A small masked image model, trained from scratch.
Data: trained on photos of plants, animals and fungi (iNaturalist), 43.1 epochs.
Rows from block 8 of the encoder of a small masked image model, named by matrix and row number. Rows with one number belong to one neuron. Each number is 500 + 25 x the weight over its row's rms, rounded and kept within 0 to 999. All counts start at 0. Numbers have three digits each. After the name is the row's rms in percent of the matrix's.
After each neuron's rows are labels from the 100 images, of 14848, where the neuron reaches its highest value: "colour at peak" is the nearest of a few named colours to the mean colour under the peak. Only what is clearly more common there than usual is listed. The data: photos of plants, animals and fungi (iNaturalist). In brackets: how many of the 100.
# fc1: MLP up (encoder.blocks.8.mlp.fc1.weight, 768x192), inputs 0-95
# fc2: MLP down (encoder.blocks.8.mlp.fc2.weight, 192x768, transposed), outputs 0-95

fc1.556 089:511485528525553472514487481488507510497483488503530478454527472500532453483474517509568514535531475462507500472514518489470467473503497532480511481498521527512516512474571495477518527481514468462434491491494481563516510515492485566522458506479491452515503465484490505502490516508460480504
fc2.556 154:506491521495454489526507509500523498465496488452502551534466546518526515438489448501470488495524481483535505498508478501483522518498452499548499488459496459503511457499500497464477461507510508523479556525577503465525452464499494477482508471502519515487480515507458502498513524531542497536
colour at peak: grey (74)

fc1.591 082:522509540450526486538522525504522466409463515509525516527516476487503485516466480461514496509493519503511518534488546481502501490515503513485537498486506470517536517453501538516502521478557517482485514541497514502515460544468513526534493516480512471478528483487512557467467483535515489526
fc2.591 117:485479512545509489483485494494541508491494492489529476517543517513480455514481502523529511556524473456474461445476484479472463493480489507520476501504517500547460504499531438481498509520474470468470522476523496486499509521509497481478513524525518473526494497492524462488538520492484531479
colour at peak: pink (28)

fc1.443 235:486508525450482502526505502456515493486507448472461515456506499517510484477532523463483518493476490537468535439507478517490529526488518496477448525500518536488514457515466500476511494460495471477460488490537472516495543536486510563512506521455456482497506561512484529519513507459490503531
fc2.443 110:460491475449502506483530497526477514556512479470530450489507520512507485461502466475513464490491485523505525510524514498453488583531479492483518479483502494467547526497489521506516484467480466495564477504505469482495489566498505504500530490526497494492478527459522480507501497501496498535
colour at peak: white (55); pink (38)

fc1.12 125:510520521475506514496514510482523556534477458473469526490507530503513553460494517451502517497491526530461507486473489491488523507507530478491512500513526561511514508521484503474524498462565470488529506475536464520487502527477518501489471486464493493524520522520480504489486483471518502528
fc2.12 047:497483499467493491514493486523467489530524481491496493458510521520485503478479482482517490501438493535520491465513416482467495524539493500469481490443489464458534492492486479501495468489507485527514521491509493463499554545495521557483541500531518524495474495457528497501508506481531491525
colour at peak: white (36)

fc1.14 130:483520515516475478492493538495523489469475523509567507519475521482505466480482490502507492481519504474498511491483519507510480493485495477526484507450466512529463514482520471464497508500480502485524510486558508523523520518514489528507484485501531478488540495490451476462503534462525468522
fc2.14 232:503513531471505466497515486488470489474466463470488474488485474521491541484527485487508521516508476494486506489518481541481530543496479502496573466533505491483579475498498507504506465525475543483476536537513487490509420493485504494512490496514483483494506474499536485532487482518466487514
colour at peak: brown (53)

fc1.656 225:505501499494483461513557479533546508499444517530468542464526501507516523472507500483530507546496522532474481481488465535490532497492490533505539540462520477529492473528461482501482448471490477506510498471525459506441515491523501512524508519467494478512445511518484495498513487476478504504
fc2.656 092:490542492469530483476532503512449543531489472502471474493519539485480520463521462508510474486456513491498547480516469511449507573544508490498563498482499509485477545477468483515484508481488484530490495499480489499492513507474516471456494507507487479462463503484512471474508496514528539499
colour at peak: pink (39); white (31)

fc1.327 056:468514496500472496511474498530506468487477515517516506498523491488543471504455472473485478503494526491530520507495545502531534511456496494494468483523508449503552497454512476502523500459546483489524507538528484505482453518499512510531504485473513463514536464511504495504469516527507537497
fc2.327 085:536474501517463487517513497474482524491476469490507508513443512494501482530473511531518489521526522477463485527484458514445468494527475514491527521501507528507456510493515519459500480509471508500504520503541509509514511488489507491508495511509494508470518532535495488461527513487503485534
colour at peak: pink (26)

fc1.690 033:463456503472520468508487545504511471489510475454522498449488507512568479532470498464474486473513493472511530514479496518509517488449514508511494432513470497491472465479513497469541499454506480508485508518522449494477465493500493516485471483518540425484476496455449518489491533498495510463
fc2.690 049:517497493481465466473512488478522487503489472527488526603521490495478493471500518500544517538458521526429498510494516497512502482530459471518495517494515448545498513486492525501495496476479506475519513494451520484505470516494512492521524553467460558497549473507569496483541463508515468519
colour at peak: brown (54)

fc1.251 048:516463506491512475516510482480519501538496539547544504510492497517494512480504540486507493478501514496538480527526514518500504521468539527511510463476497515446497498547470508522523527507455524479428545538481509532493526530486458508525467529519480424521491478524471531506509494465460509498
fc2.251 056:536507521504479506498493507505522496440498448475466537511530498460486463499466479532489516535463495548474512461496493479471532476521452466495488514518485491529488474460526497446467473504517470499534480504518492471503517499527554511493530486485523556499519507493528475475508506527540489533
colour at peak: white (67)

fc1.473 270:513479477490480455505466527487482462528505530529529470519485484521487471490469522511515464478530491464523518538540495492515443465472509482503503477506502504528492474479520497516500516520445500523442468523499487500541499481524459534524490471509464526498490460477520496537486497514488564516
fc2.473 116:530494495539495513520480505514522510531520515474494510466538496535514508487515485433498516497465516496491457443490453483446517482482519504503538503456522494474505524448461458512504485502486486517512520515491494480483561485492508478476499501480468496493494526558538498505505477495491472480
colour at peak: white (25)

fc1.596 047:517516488497524530473515474500490516485541473527486499527492487468503540490444484522520488475466525524509488491521546481486515496504484504505481497495509448491543501511471485523526498493519522471507475457532466498559453514474497507535505473493493511462526491555500536506489523513539525545
fc2.596 066:494485493512515455509500486519502468486467561422503486456506506496514472530555530453483491544516526478493533528463494519484511500483503522491514494465489519531488512484495501456494453487521504544454521541489504469479500516488493486505484528495514482501504489459487490500500470457485503488
colour at peak: pink (30)

fc1.539 080:511473486527501537536500525446532527476499472555516502520479526503539502485496478565512514491496495507504521507513504540448475474517512487496491499502508466518511458490522489523509533458510506498477492477538500510506506530479495516514530459504492514513479463541475508461497527492535459523
fc2.539 111:502495551492537451505522476481491480475456542463528465477481505529500528496497520465469479519532505500500497507506496477540516531498491536505521482477477536520464567492526497469533479518494529481501552542524534511472497522476523528507481503463516462478531509419519517471482501479487548507
colour at peak: brown (51)

fc1.494 074:473536485499505514457483500521523514478495514506467520496531469486476488427502522498508500511482509493479476480482461488514529480495537492493508501507526501499517547527469497502489461464496468484498518485516478511486521477482542481491485520525516488551452520529458512521511457477532503471
fc2.494 032:520441538500519517532497483512494513526493520484473512492558520543504528537532480449515514477466494527495498468546426484487490501559474479470491519488458498506530452457487461505509502478511487564515484496453515493472512521500509516495512507486477522479503498504539497483510501466488512498
colour at peak: white (31)

fc1.579 077:506535575527515478574504488469482487468500493477495522528489549518515474456481490538530474506532494502502480509482530541493462529498490507526538473495505571532488479492556498480493514483513433494497527483498494552498509503531515537495483522451490489486489539488537496484485509490462496491
fc2.579 118:530475463469520475472529475528523485500472535504533478478513466531489519496518453512483507503501496473517520480575499485487538521516515518459504489494481479508499475505484472487530520518527591478485510535545472487514519529456476490513522501516554468480523472496479497494517492531562515570
colour at peak: brown (51)

fc1.422 040:468540501468459492481470529511493458516482491483546500469485514506476518507483534483503496521505495449520514493494477478491483536539486512505511489487491495522526485508542471496479498533503472547512474521517531511528466510462558491517541493491496483488521483487492505488472538505479515512
fc2.422 055:499464488530529491498529467498491529489483527520469501514500463451503449484487452528507488509506488497458482508483475519451460459468534497506503497513559471482477472488508535488539486439527495477499535509500454488486517486519439510434490529510492479480505526517480488490540490539490480494
colour at peak: yellow (30)

fc1.578 042:537555508516469500532474498531498491504468510507513484450501489496493492471467497490488463519561530471508512477511523532546501496464480460540480513470475480503535513475529426470544466519476490490531508477530490528497477571504547528490504480481479496516501483475466505500459498488518484493
fc2.578 072:469471507513504491457514500477481470497486524461499507534516483479526504544524486519581533460465517500484486570493472463497469504500505498488513490503534497521476499513505530521498491463509476480456535486508482476478492447483459469488502545485489450494534529538502498482512494530485528499
colour at peak: pink (30)

fc1.266 062:510496531528511487565494489516465496487478508496485459491505513504492486491458490496482504537572472475497492498493530507476461513501493482506519495480495537510503473435524480489517480499496448474480517483503518491521479570486526524501481479472485501523458465509461545444498511519493488497
fc2.266 091:483502508490478522496526504464528483504454515494503504536523487496519485484518502471502478420479513502532525507560504502508509505514473530529531497477519444527497511514515521506481508465485568520470506520492476538527485449498478500521502488476499448486551474499454464519464527505502522540
colour at peak: pink (32)

fc1.763 063:505512554507468479544466479514502474506500498512546503500481509541488462449489458492537488514530474511524501506545504540499500482466475476514510458535490482518515487474504478468515481489528464477489508482517467518490490462520528499452505488457503479480538510514455534511497533493461486512
fc2.763 100:504456493477458483496481543548496478454481498475506485476497466491489528575505531527497543489490531460479505504463508504478470513542522499504512488439534473525463489508490483486490488506514532529484490511556472486498464528483531505531547518505537468521482503466526478508511488529509506493
colour at peak: grey (76)

fc1.28 104:514501516491488472518493516504490459508469491496553464495477472511522457497508489516530497486470502453531512508506522502485499486524484544493514461556520491517517508498548520454490519481490563490467506496519474509526466500465515520497480524487518487522496498501515508477522536495472482554
fc2.28 181:493493508485496504518532513481514508470496495488484533553518524525483502500442517483469508547538518513520491509538487494431500483488496506521537512455499472498500474499514497502511505508529523489510501482504519480506464531540519484490557456481524472479514429485478509506542508535468480498
colour at peak: brown (56)

fc1.438 118:489506506489514481505518546517545465475507516461530493527496482499507467482486509512490480488477470474502538497473446522442513510509475473496529493527488452532527475539526475482513484500505508462504497505523475486524431519474519482513522565461516462467526511514495486477505508507490458505
fc2.438 195:533509530503493465528519449466468504494476518530510481442478492506528512530502491508543532533537524470543502501569522512489516488484527536481446476447519523516493529442496543478531540473540519552477568534499492538485499502477524510467503483504499487529492479463529482518452526491496478495
colour at peak: black (32)

fc1.169 104:519457547514459504509517484510514461503522507506482516504484522511515459483492493516496485504483458501526524499517498535474477474525457509513540504515545466492470475562541462514523441480513429519466509476515507509528477510459550490526470503494490466510553475484455496472476491503481462537
fc2.169 191:542498529493539460503519452481521496479472500465504461478516473488471513506477464483506509487469513450492505498435478460502501491471499478487476477489482479526516524470475526472497492512508608499477509530518510495509476499499465531505502504498528500492459493490534515489513529514497491528
colour at peak: white (46)