From a checkpoint of a small masked image model: muon at rate 0.0068.
Rows from block 3 of the decoder of a small masked image model, named by matrix and row number. Rows with one number belong to one neuron. Each number is 128 + 24 x the weight over its row's rms, rounded and kept within 0 to 255. All counts start at 0. Numbers have three digits each.
After each neuron's rows are labels from the 100 images, of 14848, where the neuron reaches its highest value: "colour at peak" is the nearest of a few named colours to the mean colour under the peak. Only what is clearly more common there than usual is listed. The data: photos of plants, animals and fungi (iNaturalist). In brackets: how many of the 100, against the usual share in percent.
# fc1: MLP up (decoder.3.mlp.fc1.weight, 512x128), inputs 0-127
# fc2: MLP down (decoder.3.mlp.fc2.weight, 128x512, transposed), outputs 0-127

fc1.183:142108111137128098135132128129093113085174119141167133111096145136151075129153112099120126123120156120137139178100134107101136150155144123089109110088101148145138172121102110147119122148130141141138115167147106078108101112130157122113106159156132083146093182137129115128128109159094142140139106178147129123121185160117094160125136145137081124090099097146158154112127083134136143156132
fc2.183:078129183096171122106129130156097094161101123109123103122122134085129132126129163068162123125137142117126086135171095092154144104122097130163113125150146138159129134090108132078129122137145124119101140136123135123172138140149094104140121154105146126180122130146133092055111112155139160084145145132151144196109098118130143136121155134143131135147101137145119120123161140156120132125141
colour at peak: brown (59 vs 24.3); black (25 vs 3.9)

fc1.315:120130118134111118138127120113148147089163106130118168145103135157094097112141144095190130081159140115120150130123163136110116159083121147099139153115149111122145146108175058107134066122145124139106135140149073123089117150100154171095152157112171107132107145116146117104157107115100112127168149112125116157137150105154124133114113096127113112139144130141158132138117168180122147106117
fc2.315:122118134124135117081125119142127135146131119130132146128147153090135156151118109135119090153138113127174139153141105175082164171137136171086100160128130144106108109164106165167155128143128132152097097092086117150143123105141146121154114127137098161122167144118132134093100162127141142130070141118129118156099060067157119130115130122140121095134144106121145098155104151071137124121143
colour at peak: white (61 vs 6.1); pink (30 vs 10.5)

fc1.283:131158168107131109162116120122146102118128157122096098163124106127126128193069115124153082146129149127114136109117101092118096126136107134136163087108163115144147151125150162130128151121150136087116096088118159158121127136129145153125154114129125142141129088172097150159102167156086160145142077128104091114105121134134179109127124126160127053156117108108133118132152123113142137137126
fc2.283:087132117138128101105138091118142131106144132149126179144095175103103146133120166129158128158129104148127160118157153151120125149138114123150136130124128102129132133083137157034130143121131091126071147118141117124090097139146167156111139128138157117111102142126106103146110113103163114075119135118115157154125135143120124136143137130116092160116139144080155156120186169152135151087103
colour at peak: red (56 vs 0.1); orange (33 vs 0.5)

fc1.1:178111117124142153095124164132124155119087148086118154111110107116115162112144126152159105124117154154119089086160154115112141135096139143112152111141131132144105146183119128119135159106103140153125098125108131119094129160118128179124146119136117140112141136141112161186131123185126102118098119093126087122161137126123136101135142053092161116139119109125087157151107189124098125115136
fc2.1:100157117113087123146097129150119091113169092104147133153130121147114154126131136127149114103109121134152144169137101159108144124133132163091134125131144142118135116098175113100146101155159094119134131157148147088138143089082115085143122148127162146127129073101155129092118115087110144088110159129157156107116149156175153160120116169138109131169112149067129140086134128156153123103123
colour at peak: white (59 vs 6.1)

fc1.441:119088165139133088116129165148157132113108073126124145179092138121109141142151100147157150159123149057135128112144158097124132138146093184089140137118101091128129127115132126157202156122118171104126099132157117128151147138123123103089115111128138138101147160099127122137149130133136121136136142117161153135146141102115114091157123094130130089125151066124130143134086138118148107112164
fc2.441:154158111176140138113158080124097101131174141125086130129098167162139113118114163142100095107124149174118109143155102128170138101103176138143109131163136174157121138121110126082085095107139091123117105111147115128091157171110169140125128107119124093161103110126186129091128123108118128125108121093139088152108145126158131143140101129147109139107110146168123130157152133139128144143105
colour at peak: yellow (39 vs 0.9)

fc1.34:120151123148093132167107108177112167146158154127108122127150133172161129097112103133138139163134133129142138139112138122129108121138111128059131138127125162136082132133118106170147141164117140146133138137073158129120138127181140120110112136210107157172151100133130122119127113146177122142126138117116122118112108102105108102159135103109121110083097073102122083118096109144168138142140
fc2.34:165133135140136079083153109106115105112125127154094119105109142150107130188091169096136155149112087130139129095151128103159173142118153132154149112134130107114140113122112147132133130093112121131153153146166134103174123082097141118165113138105170109133076136114135113115167119097126106116085115162159101126103131124116118114114163140106103121189174139164130136151148101122128158144149
colour at peak: grey (74 vs 48.7)

fc1.481:089117111098111146156124164110126146122151123159136103200160154122094095180089145110142142091116133168131149106134134142107137112143162159131102131177165128108144103140128154122116130149106120066124120131086149150149163065118149149109119117120124104084127152105095152126156125134144118103107155094100129157116164112108176120113105137145098101121125139129131118131171105112150123120132
fc2.481:107128126100138139119144117137130115119149095148151151115133135135129089093175144123128159109150112087142116142169122159131124146135116096133131117147072096157091122100135153103119136142095144115128195138095116094099108119146142099154093105135129103146117103125106117104163123094128141118159142138105088163079123103141157114137162170133116128127185142131124104125146193125139124190167
colour at peak: red (30 vs 0.1)

fc1.312:137124138122122101157161175136155114155145134120147118105109114183122158146112100136129094151130099123122139105123115150183135094074172100103123099140094094135105119103120110079116112132167143155139159152120127129085174128150111135145115170141117147119107126103088130110134151118150121168105106138084119158157126131116117110146158087175184136114137126095152097109162120116124128119162
fc2.312:111075077107103159132114132107148191082103106130153105187136111118117146122180088168145116151066148110116119111094174106119125172127097142106167134104128162166163137119161139147142123138138139137108144143162144145149135123142140123130140134106117103135127111101114125146144105108110127150119095126134139131157138091091139139126122119144093121124117144166135134095085115161165097106137
colour at peak: brown (58 vs 24.3)

fc1.349:107109142151124090117151118122120154100111115097156103122069103139157154127163125110142159105113112128193129141132157115159112104114116160114103114129090135112096149108142129126147168142138151123137111160164161117150116120163126108114103176095114093142104101066138128143124135115124140095120161133191129115150154121127114183165131131147097176143109118116139092118108154144105147129087
fc2.349:131099132124108144106104108127124155157121081136158132118132118064097133162082156098113111101116143125093118160134123114145138132120128120109110121103167091134096175155137132133124141120143103194119139089112153123126132100191160163108120124145148128109130135132197127096112149124176141089107126099116093169127130105148124150147142108177125103130122127122135147147096126121133115140185
colour at peak: green (72 vs 2.2)

fc1.19:150104146143143131143122130130098149097167169154101114147151143081107117122092123165123108139083140161114159119143132097096138113159115123135133136141101176177125122137127079132128083138143144095093084137088101136118145141126122157131130105154122092150097180135073163106151145120144124110131112146094171156091196133138141136138108128120159111136120134092141118106146103142123136095130
fc2.19:060173155096168148123135144139084147134140098154164123149094078114110137129133153091130186104152089129161162130137119112109114137133150155127099109119135149166122112119152103086102146133121161138161155108085136094107109088129113120104129129121161130143138153093121136149138126136116102129152106111154167145085099133092115135136106180133118124127147140131105155081140150151138131156145
colour at peak: red (35 vs 0.1)

fc1.436:127141108140140123109142103113136131144121095135105095119143119137098077139076148114136125132165102151175109123152146143157105129131149088116128117108105100137113145100152133182154154163118121144086148120153138094137142110116155119128098139137155127146142132096138112097091130107135216100138125102136121118133109125097109136131122175167092147162091167152158130073167167126114120141111
fc2.436:144109123161156082107115129131155099145111163138155155102115103121120162104090104127124148091081138130152137100166125104137140153134145212129128108120143147083087153173109152116136121132115144139123106181138127111085142108115143152150122124090159145089135095128133133160097089113132139103122124134114137104156124110104112147169093117141140135178160162132137121159135094124146103099118
colour at peak: yellow (41 vs 0.9)

fc1.438:119129111127087120148130117053125146087120134075131086136122164102112114133113175132111157127144149153128115138112080120115134161168159147104144117118096118160126152127101112117178090122110168152106132110148127137146099123105133123118169141147134114161105077131146108109156139141129155146155147149110154122116163114124084132102148169119095171142127109111149101149121144130147147145062
fc2.438:116128148123134124109167082156133121142120107162132184131131113163132119133116123172163073134112081112170124137146096162103140118113063134098128139135150130099114099128160166152118113129109102122153126138112144162103104121144143121144111136097121113083116128122115145083117129090115154087098161086160130124128144120169142147142131103139160115108146160124100108100172136167156129178129
colour at peak: grey (85 vs 48.7)

fc1.225:129150165116118121131135130127061138124105130107113163127077119126082142162164103138171139074131161127082147142105154106118180135140148131121147130148151129123118105170101147105103153121098129113159124137109135199086136138121125136111134118116138088081149101108131147125126129143123096136095112124124107083147137160169165143138151122115128138132105090129145124163172120111165101131095
fc2.225:125139150135107149126127099094170111105083110144129111172157115123106110080111124084083179151081170123129131105126111132124117132151130156178121137120151110115144113115154134152162136131148124142109134152124077096141144140137180149132112117139159114164072100058145180133117099140119099136150165117120105153125125098121138153145108141146106122139155142133092124151157121144098110132145
colour at peak: black (29 vs 3.9)

fc1.467:165095190127140093106107091166104137169099124148135111175083127155131125136148117116111122138108131141092149123144139115094096130105117138129126129143145148129106112155147130116111128161140107126068103143160118157112144096109147150085088149121140118101152115182134119117167130180142129116127127132132140137126161126168111114100110137159115140143152077125087116149113116208104126126129
fc2.467:063141084130160168169133165094133126128112132097120097098153131124144148134111116134160119144131144164134123148118141150130156123107170115137115176141100162120151176128135124158138147104149153123166166123118116110148115150094116116185161124173135147109142166090108097102118143115151148138135144128164098145114135129125171119143134087113149096070094151120141152128139125079149121145109
colour at peak: grey (81 vs 48.7)

fc1.10:157137115129107159145149125127123126139147096167147107133100101147102137082118131124092118118133137143141145130132145152154116145084137157145163089124171165155142171100149116114148103121090144116129116078179108133095122094158164138114146128124157105112089092116121125124119161100124121069149093136108115129149145110162091102150086167110115155146120091148186113106158147121113106117141
fc2.10:139105114131156128137115131158152135105076104139105132149171114116120188127108157099138124133107139097120099124145125141105148115136128103121154145103092130084131118127137154156137157122175107143150157165089162164110130157106102082152093106115141158150150151124107116123117111137125126174091134132117173128075092120143140158101103115110166096175101154110095126081102134151149133146138
colour at peak: pink (28 vs 10.5)

fc1.437:120131118147105110191114118152122128148124178139124090158155143098074089142130125104115153160155088130171131095086155161163093097139126134135131097157102129135153124139130110194134155158134135114115133104119134083180160125141135102127134117125065160115145170143123128130144117126139155119117139100132136105116093142135111087096116125129108120135110110143105123144136145147108073166138
fc2.437:153151142142132145115126154087136139113108148127135101123153102158143109151159125137102114149143176101078135116160075114064152171094121103064158134105138142150108135118145124085101143149128151147089123129115138154075118094131138117115167114118110105123110130133126140106131122128130163108119109157105115117151144119140142137160084125129153130100165152135118117097119158107190171089128
colour at peak: black (71 vs 3.9)

fc1.404:122132162169117149126121156160110084141112123133126074182159123154128144131125107086123171134124144105143109129146173131127142142125111135132102120104098135133146162145109114155140131112122075117181078150146125135131123133155098137154129093112148097125132145126102129083102119150097082080095147098095148100083150152160142124091112123104149091136183168138144103124110119142125140136127
fc2.404:112104106154147096146127099143115169148082126143121185178118098132158125160155115107123136103085114115135096127140080138142098133085078087170151128120156143124125116180160121143122147144129172167103136137097099108136141150112145084102166156110122141100150172152114160130112120105103163125130152140110135149117147088087114093100141117141140137114152128121109142112115121103113140129149
colour at peak: yellow (25 vs 0.9)

fc1.397:110102124130153150110150105088108102069136122137163164111135137138103147141136150151140143112113074138145108097100109137159114120132147134119066142161107134108133136129143186148094103182132169142117116112113074131123115133106139110120159166137163144113112077132119114174113152104138112100121127110166164165139138104118138157096159135150136137109101140119152143138124122178177121108115
fc2.397:156161129124141145155136127096143122162170153089106104071129110155132147121124095161125142121147124166093145134135157134146132134133152067180135102097128151135144115109111129134127146072142100120139164118127110104101172083093122149156118094085120108125139115129127111128107119136179172127118120141109123144140160168118115176141083073142124129136150124163096115099122126098126156113125
colour at peak: cyan (39 vs 2.5)

fc1.132:125097135095119078096111137109110107146094098155148089101115119116128099139121163152135134101108120136165107177128101105142123166150123155089118184118136192129097122117102164130126125118138164129150104145097148118126116155124093121136118168172120125099126101102145146134138139145124134152162110129173131139110114151085111148109147114135161095128133133107133136125173119089165171175089
fc2.132:131090175137132115157127125118104076108126120123145085132154131198133129121118118144156116130121103130075168128148103137111128082092096126142126105182124122147155123115125074154129156114142069153175138126186126119153133102139131137110101115122113116135141141121118092125116150115105134125132141108148113118163131177118186113075152112162126132144107088140120141120155142149120157135144
colour at peak: grey (81 vs 48.7)

fc1.8:112135128131129149156122136153143087109117124105137161126144106137121152126113145152154125148177130121148123152134127107120101132155123104099151112143129083170127162140118103171166135142127153199157109111102129103104119109147163095096114110137123135148119125123173111161108148132179143109116109167118162086150105099112098074133107127100128145103124114134073113091126137159102086118184
fc2.8:148121084099154109119132136130124161127102139139112107152139155162134136173099135113116093114125131118142099109173145169100119151095153124144160144163133149085168166078127133115096115112102111103144146127122067128107112139143138158128119106138138104129165148137087066099152119163120088103107136139140092120122133142147160128104146159095120096157121117158107148159109157080117158141153
colour at peak: black (50 vs 3.9)

fc1.292:111124127126108118117154117143170112124146119129138135170135103131126103154100116128127113146098133144159150100147158128111116133129136122148084113127084112155113149170095136128176168074128110095158119147124096151151096094160123135110102167128145126093106099066124150154154129114136147104155138120130136149093176083072161102150184144121147079131119139127097142153156106137142148135123
fc2.292:087132100152139118113094111121121116176097122125126174169129116118102126176119137133157137133122133124106141178164146134128140149106140103135147120132170114157099139117164147130132160091085123166093090136120105121095109143163140115133113080111133126134100107095123062126126128060126116081113162149105092152113144151126131131124156146128121138132179107149104154159110148120171145148126
colour at peak: yellow (88 vs 0.9)

fc1.265:136139127176128113117136141163110101149100083139139061114122148136110063122109111103128126145116108163145128106135131097159102120082129114150133131135095104131083130164122158132127118150134102123135153179102159150104121134103181139126111157146170134093117137118136098093119137146166157139112151116167080141164122128100101135134131193140112118117106166150107170111128111134129139143144
fc2.265:122154133117134100151141110144160144159143144096116089146152101118156125076138106178143126116131127125133120116145159141142128130135149129104146092126122145127114108082126097147128183133140133144135104151089098141116114155163065115095104146089136189108150132130105119163132090102095145141087138151124163079092102131149158121175093122165123143105122155127153143139148140132094134124084
colour at peak: green (27 vs 2.2)

fc1.502:114125155148149163144097121115126161099181120153097116108112123186135169175082117146113117120119107126119103144099146143086107138119148093111162137108098084168140099098147126145092107127112151096164108109144128103127128154107097132125128147130143166155134155117156147070127094088121134078155113107094135119114156126160127138135143156114124175126106139145138127182142154108139138128120
fc2.502:138151095152122086132117172173077110134125164101128125132098117095135120110126120102132165128164104124124153137131125145132162114116118085132120162149170111126123147170114102103144099119153117155128136090120124169100156094106116139151126145151094150095176129133078109175112121116148146140154144128150103121060127116134139125148159114162151112151178096132136096110133073145115139142115
colour at peak: white (34 vs 6.1)

fc1.279:110119144112098077106121160089135115095101130157121102092140148094075125142162144132116150110091097145153151095117118139148139157141152118146103161093092151118130131129122085129155130149129146150129160082159094160091145156146145175112139175178131110141163161139096149125086136141108121148157142164147152118128169107151112104092121133111105122120154121105105141151117134143138122117085
fc2.279:104142121120131163097164110158109137165126116101170136152122099147139143159132134158136113160110135112126148126120112159096140145119130081187205127123154109099082116126151162094115122122144102163123127115101154158109121114131126092151096112132103118073149132117165140119120130112137186111099116105140120151135097161124099142113127078136082113125146112121137134145143097105141103180109
colour at peak: grey (74 vs 48.7)

fc1.48:133129155146168121099135148123118145084173120140131153136121115132138123148163132080148117116135145155136126127099122127090126177141138121138124135160148141132134103139135123097120135062113115125110109198119116125117109115161096160119090168113164120164118147086092081131121139100109109082138131108151147171147128121103116103146105124136145116149137109130124124174159140093128204082128
fc2.48:106165092120109133135138111148161134162101114129119173139139115139118079165156098117157111107157097139130112130146176157132162155127101111105113114137109150116110109132106139130175117094129145144128115098152169152115108121167159141098126124107149105101152105109125129117161133152103153182090161141128102078139092142154139142111118130136128096116172101109131095125106154102073139185117
colour at peak: pink (40 vs 10.5)

fc1.343:140125144132136131116135150127150122133120130097114127145091135117074118086098097131180121070138141104132142114126149161167173155093104114112142133127131097130140103167083125083126137102108112064144130138139147149074158100108134128136126152111121093108161123117111166145157153105163103113145148123146100131150123151144192100118168122117104161165106097135147129144160121122150147144108
fc2.343:132165112109129119157129117132157122091114164152143117114164091141124117161121167129119153167131099158115118143105124127069119120114102124134151140165115144082099186138157120169139125136153174151118084140125071138106122165150140173145101099127110143157087126127137138135096120110118154125135145092137128145105115112148102126141139136112139111086135130130090106128103163090083105094178
colour at peak: white (41 vs 6.1)

fc1.219:155108151096121173160147175130102149103070140111106129101116134159094176154115147118110092096128153133132101148154134157133129119137126155118113142176139120100136154107091158072118122117104152157134111141132112139124068098146119168110119143107159108151107149105152101168129157177127116086133140138154113129094127100132135112126109165124109155171109135125127123136142125075168127130113
fc2.219:144129113087121133101138109109142108137124123144112166129177083102135119179172107114090150122135117101137160087170124139115155136136074157134088118107154112124168080110143089106106148146113123166123110147127135140135148119155128118140158131080130116109135143150124146098156144089149112147121109069152139100169143150126121087104158109136120092119147117149129120175152098152126145135169
colour at peak: blue (49 vs 0.4); cyan (35 vs 2.5)

fc1.3:135160135087120159134143090084123146137124160144100179139140165104103146149102130092121109181097168136154121146139132160125127161160136130123097143126087089110144157150123130150108117122076121139123112129115127085123158120126087137156126113160136155148118144137098136152196101131139149112119108096107130142109122136179084101090150107124153152168133098104134111122114121091129130091103
fc2.3:122103154142123144104103118169136129118086127095168140089123087102103148167151090159135145106150089128150142145107123152108136137161104109150082100096154163119162114099150145075100124110107119165121152165125130123095121114117171143152140119117137110120173130147155127186094147121165145153151145131088144119117121105081113126120121114130126119115086158148116103108157166129161145109140
colour at peak: blue (32 vs 0.4); cyan (25 vs 2.5)

fc1.406:146125107104112191117158073070090136121149127151141122110155072166095147141111109136122097133151093147135144150118104147155151135136112111115110072175158167148102131167176144096076113103122105122159142133120113122124142140105136091131138141130145123119134125124103119099145130139106156062141144141118103122112123117125113182124153143125131129137124097160129097102140137168153125135153
fc2.406:130116121119159095178099113120127140172093154122134104106111144133111162127162141149101149117136155139092130120074132106173147119152159112128161126129167136091144126135136122123095151099128109123099123164122091129135142171109106110126125152127145127128144106110126094155088110119143115155104122090086178149152162172160166087170125112106100149106082170119129135134094139146122104089143
colour at peak: cyan (28 vs 2.5)

fc1.364:094103160113154141173151144113142069108108151133150101132110114121108168111137153135143089159126136181106118145139116120104138146125133133118100148131144141117134126112153127120122103092128096096113145131080138101097127152161126176109099143136161120163130059110126101137143127138144103107142147109163131153130114091122152070137155126147146152132113111127068186123148148173153104118134
fc2.364:120153109119110141092096138146123158130154109081071143070162134131113122160121129139139133139154108087143092149111160138093157147128144108090130120159135134172141087133112097142148108122161133180148118139149082144168130127139150107129102112131116137092121170095151177121133119097135120114138104129088132107134144123165131148099092148115123119118137142117156096185169131123095144166142
colour at peak: white (86 vs 6.1)

fc1.499:130090110145111142159118118088159128097111138167097151147132109178122141129153105119116126165089146164184137109110131112101129112169131124131122105145125167165145147149099095129138114122145119128148083158104104069113115146135141108131097116084101096116151196111124148130114130141152170150138129110113170121140160125103133136127146141133148111097063144151123136093108129131164113122162
fc2.499:112149132126126121103107150165081112170126130129144086132119143105075166142105130116197140087149111071082143132124114116145108150119139118127157138128151127121134132122125140095100149101060140133114168112138181149127117108130145069093111129124147155111121089137142107106152150123142114108140106145153122145141111158150121102145132133116115180158125120124152155166157124152089147151098
colour at peak: black (59 vs 3.9)

fc1.77:102080137114159088109149147120130109130171172103124140110092082139140151114163131165077125122120135117138135118146126113157121115128108121092110108133120163115095148143136157107142140122121171097174138129138123132137143155121127126118137162109120109115100088055159126133142094091122163153129149155105157117158146115116152117103151172134163098115156059128125174141157121115128137113155
fc2.77:110134130133134160084127137091130136084088117159091158111139145110113143157099156126131131134122093142087118151159134136125116141157135138109139134127189088121103146134106165066078117118110095132141118120103149099112139135157184181132143087140144139161109144095138129143132160118139118086128128170115096191124146107158122121108147133099089114131138159146138099128110131151163109118136
colour at peak: yellow (48 vs 0.9); green (33 vs 2.2)

fc1.4:163129131082131111158131162110110106115097141084128127118132121129120166101159135180137142122065107181130148097132104162125129151096143131121144108172130102171127158125112137132137146110097108133143094115142149107130141122113145155167124123118142172137151118086091131180100186127124112111136156159164109071134127127101135117107120121128116140104142146082135109112112172112133103154090
fc2.4:136151131121105121080121114115139114120138131094097128136119099106112131155165133122121101127152151131128121131172110154129113057126135170146161126120184139132106112148134123095118108110173114130160125150134110135133169125109095093141102132097111084099156125140171164094155119116171145097142145086148157188137079126113112099113105122159140121146133139110117129133184161155096137099136
colour at peak: white (61 vs 6.1)

fc1.234:169104115133131099136140143120114142098084140141143111085081117134120156090166130136156103141123093096140168147126135179136166164110127109147096148085108148062127123119123122141079115110172081162158127118133162131129131168177141126102130141124133112137124153096152132146118127179120119133121146111154139118116099133147086144101082119127086169161116125123154098143114124146119141122121
fc2.234:142146135118105126117156125141117143131167097105137110109146138109122141159100102143134126102100113139132126164144106129146098145079139137139067133155175162137119186127176154158120124099100134130113148067114112124098140173144120103110149138091133107111138121130128110089127120068137172141114076123126116109137132112154121119102138115129115116172145134152162154134164154081118141158184
colour at peak: cyan (62 vs 2.5); blue (30 vs 0.4)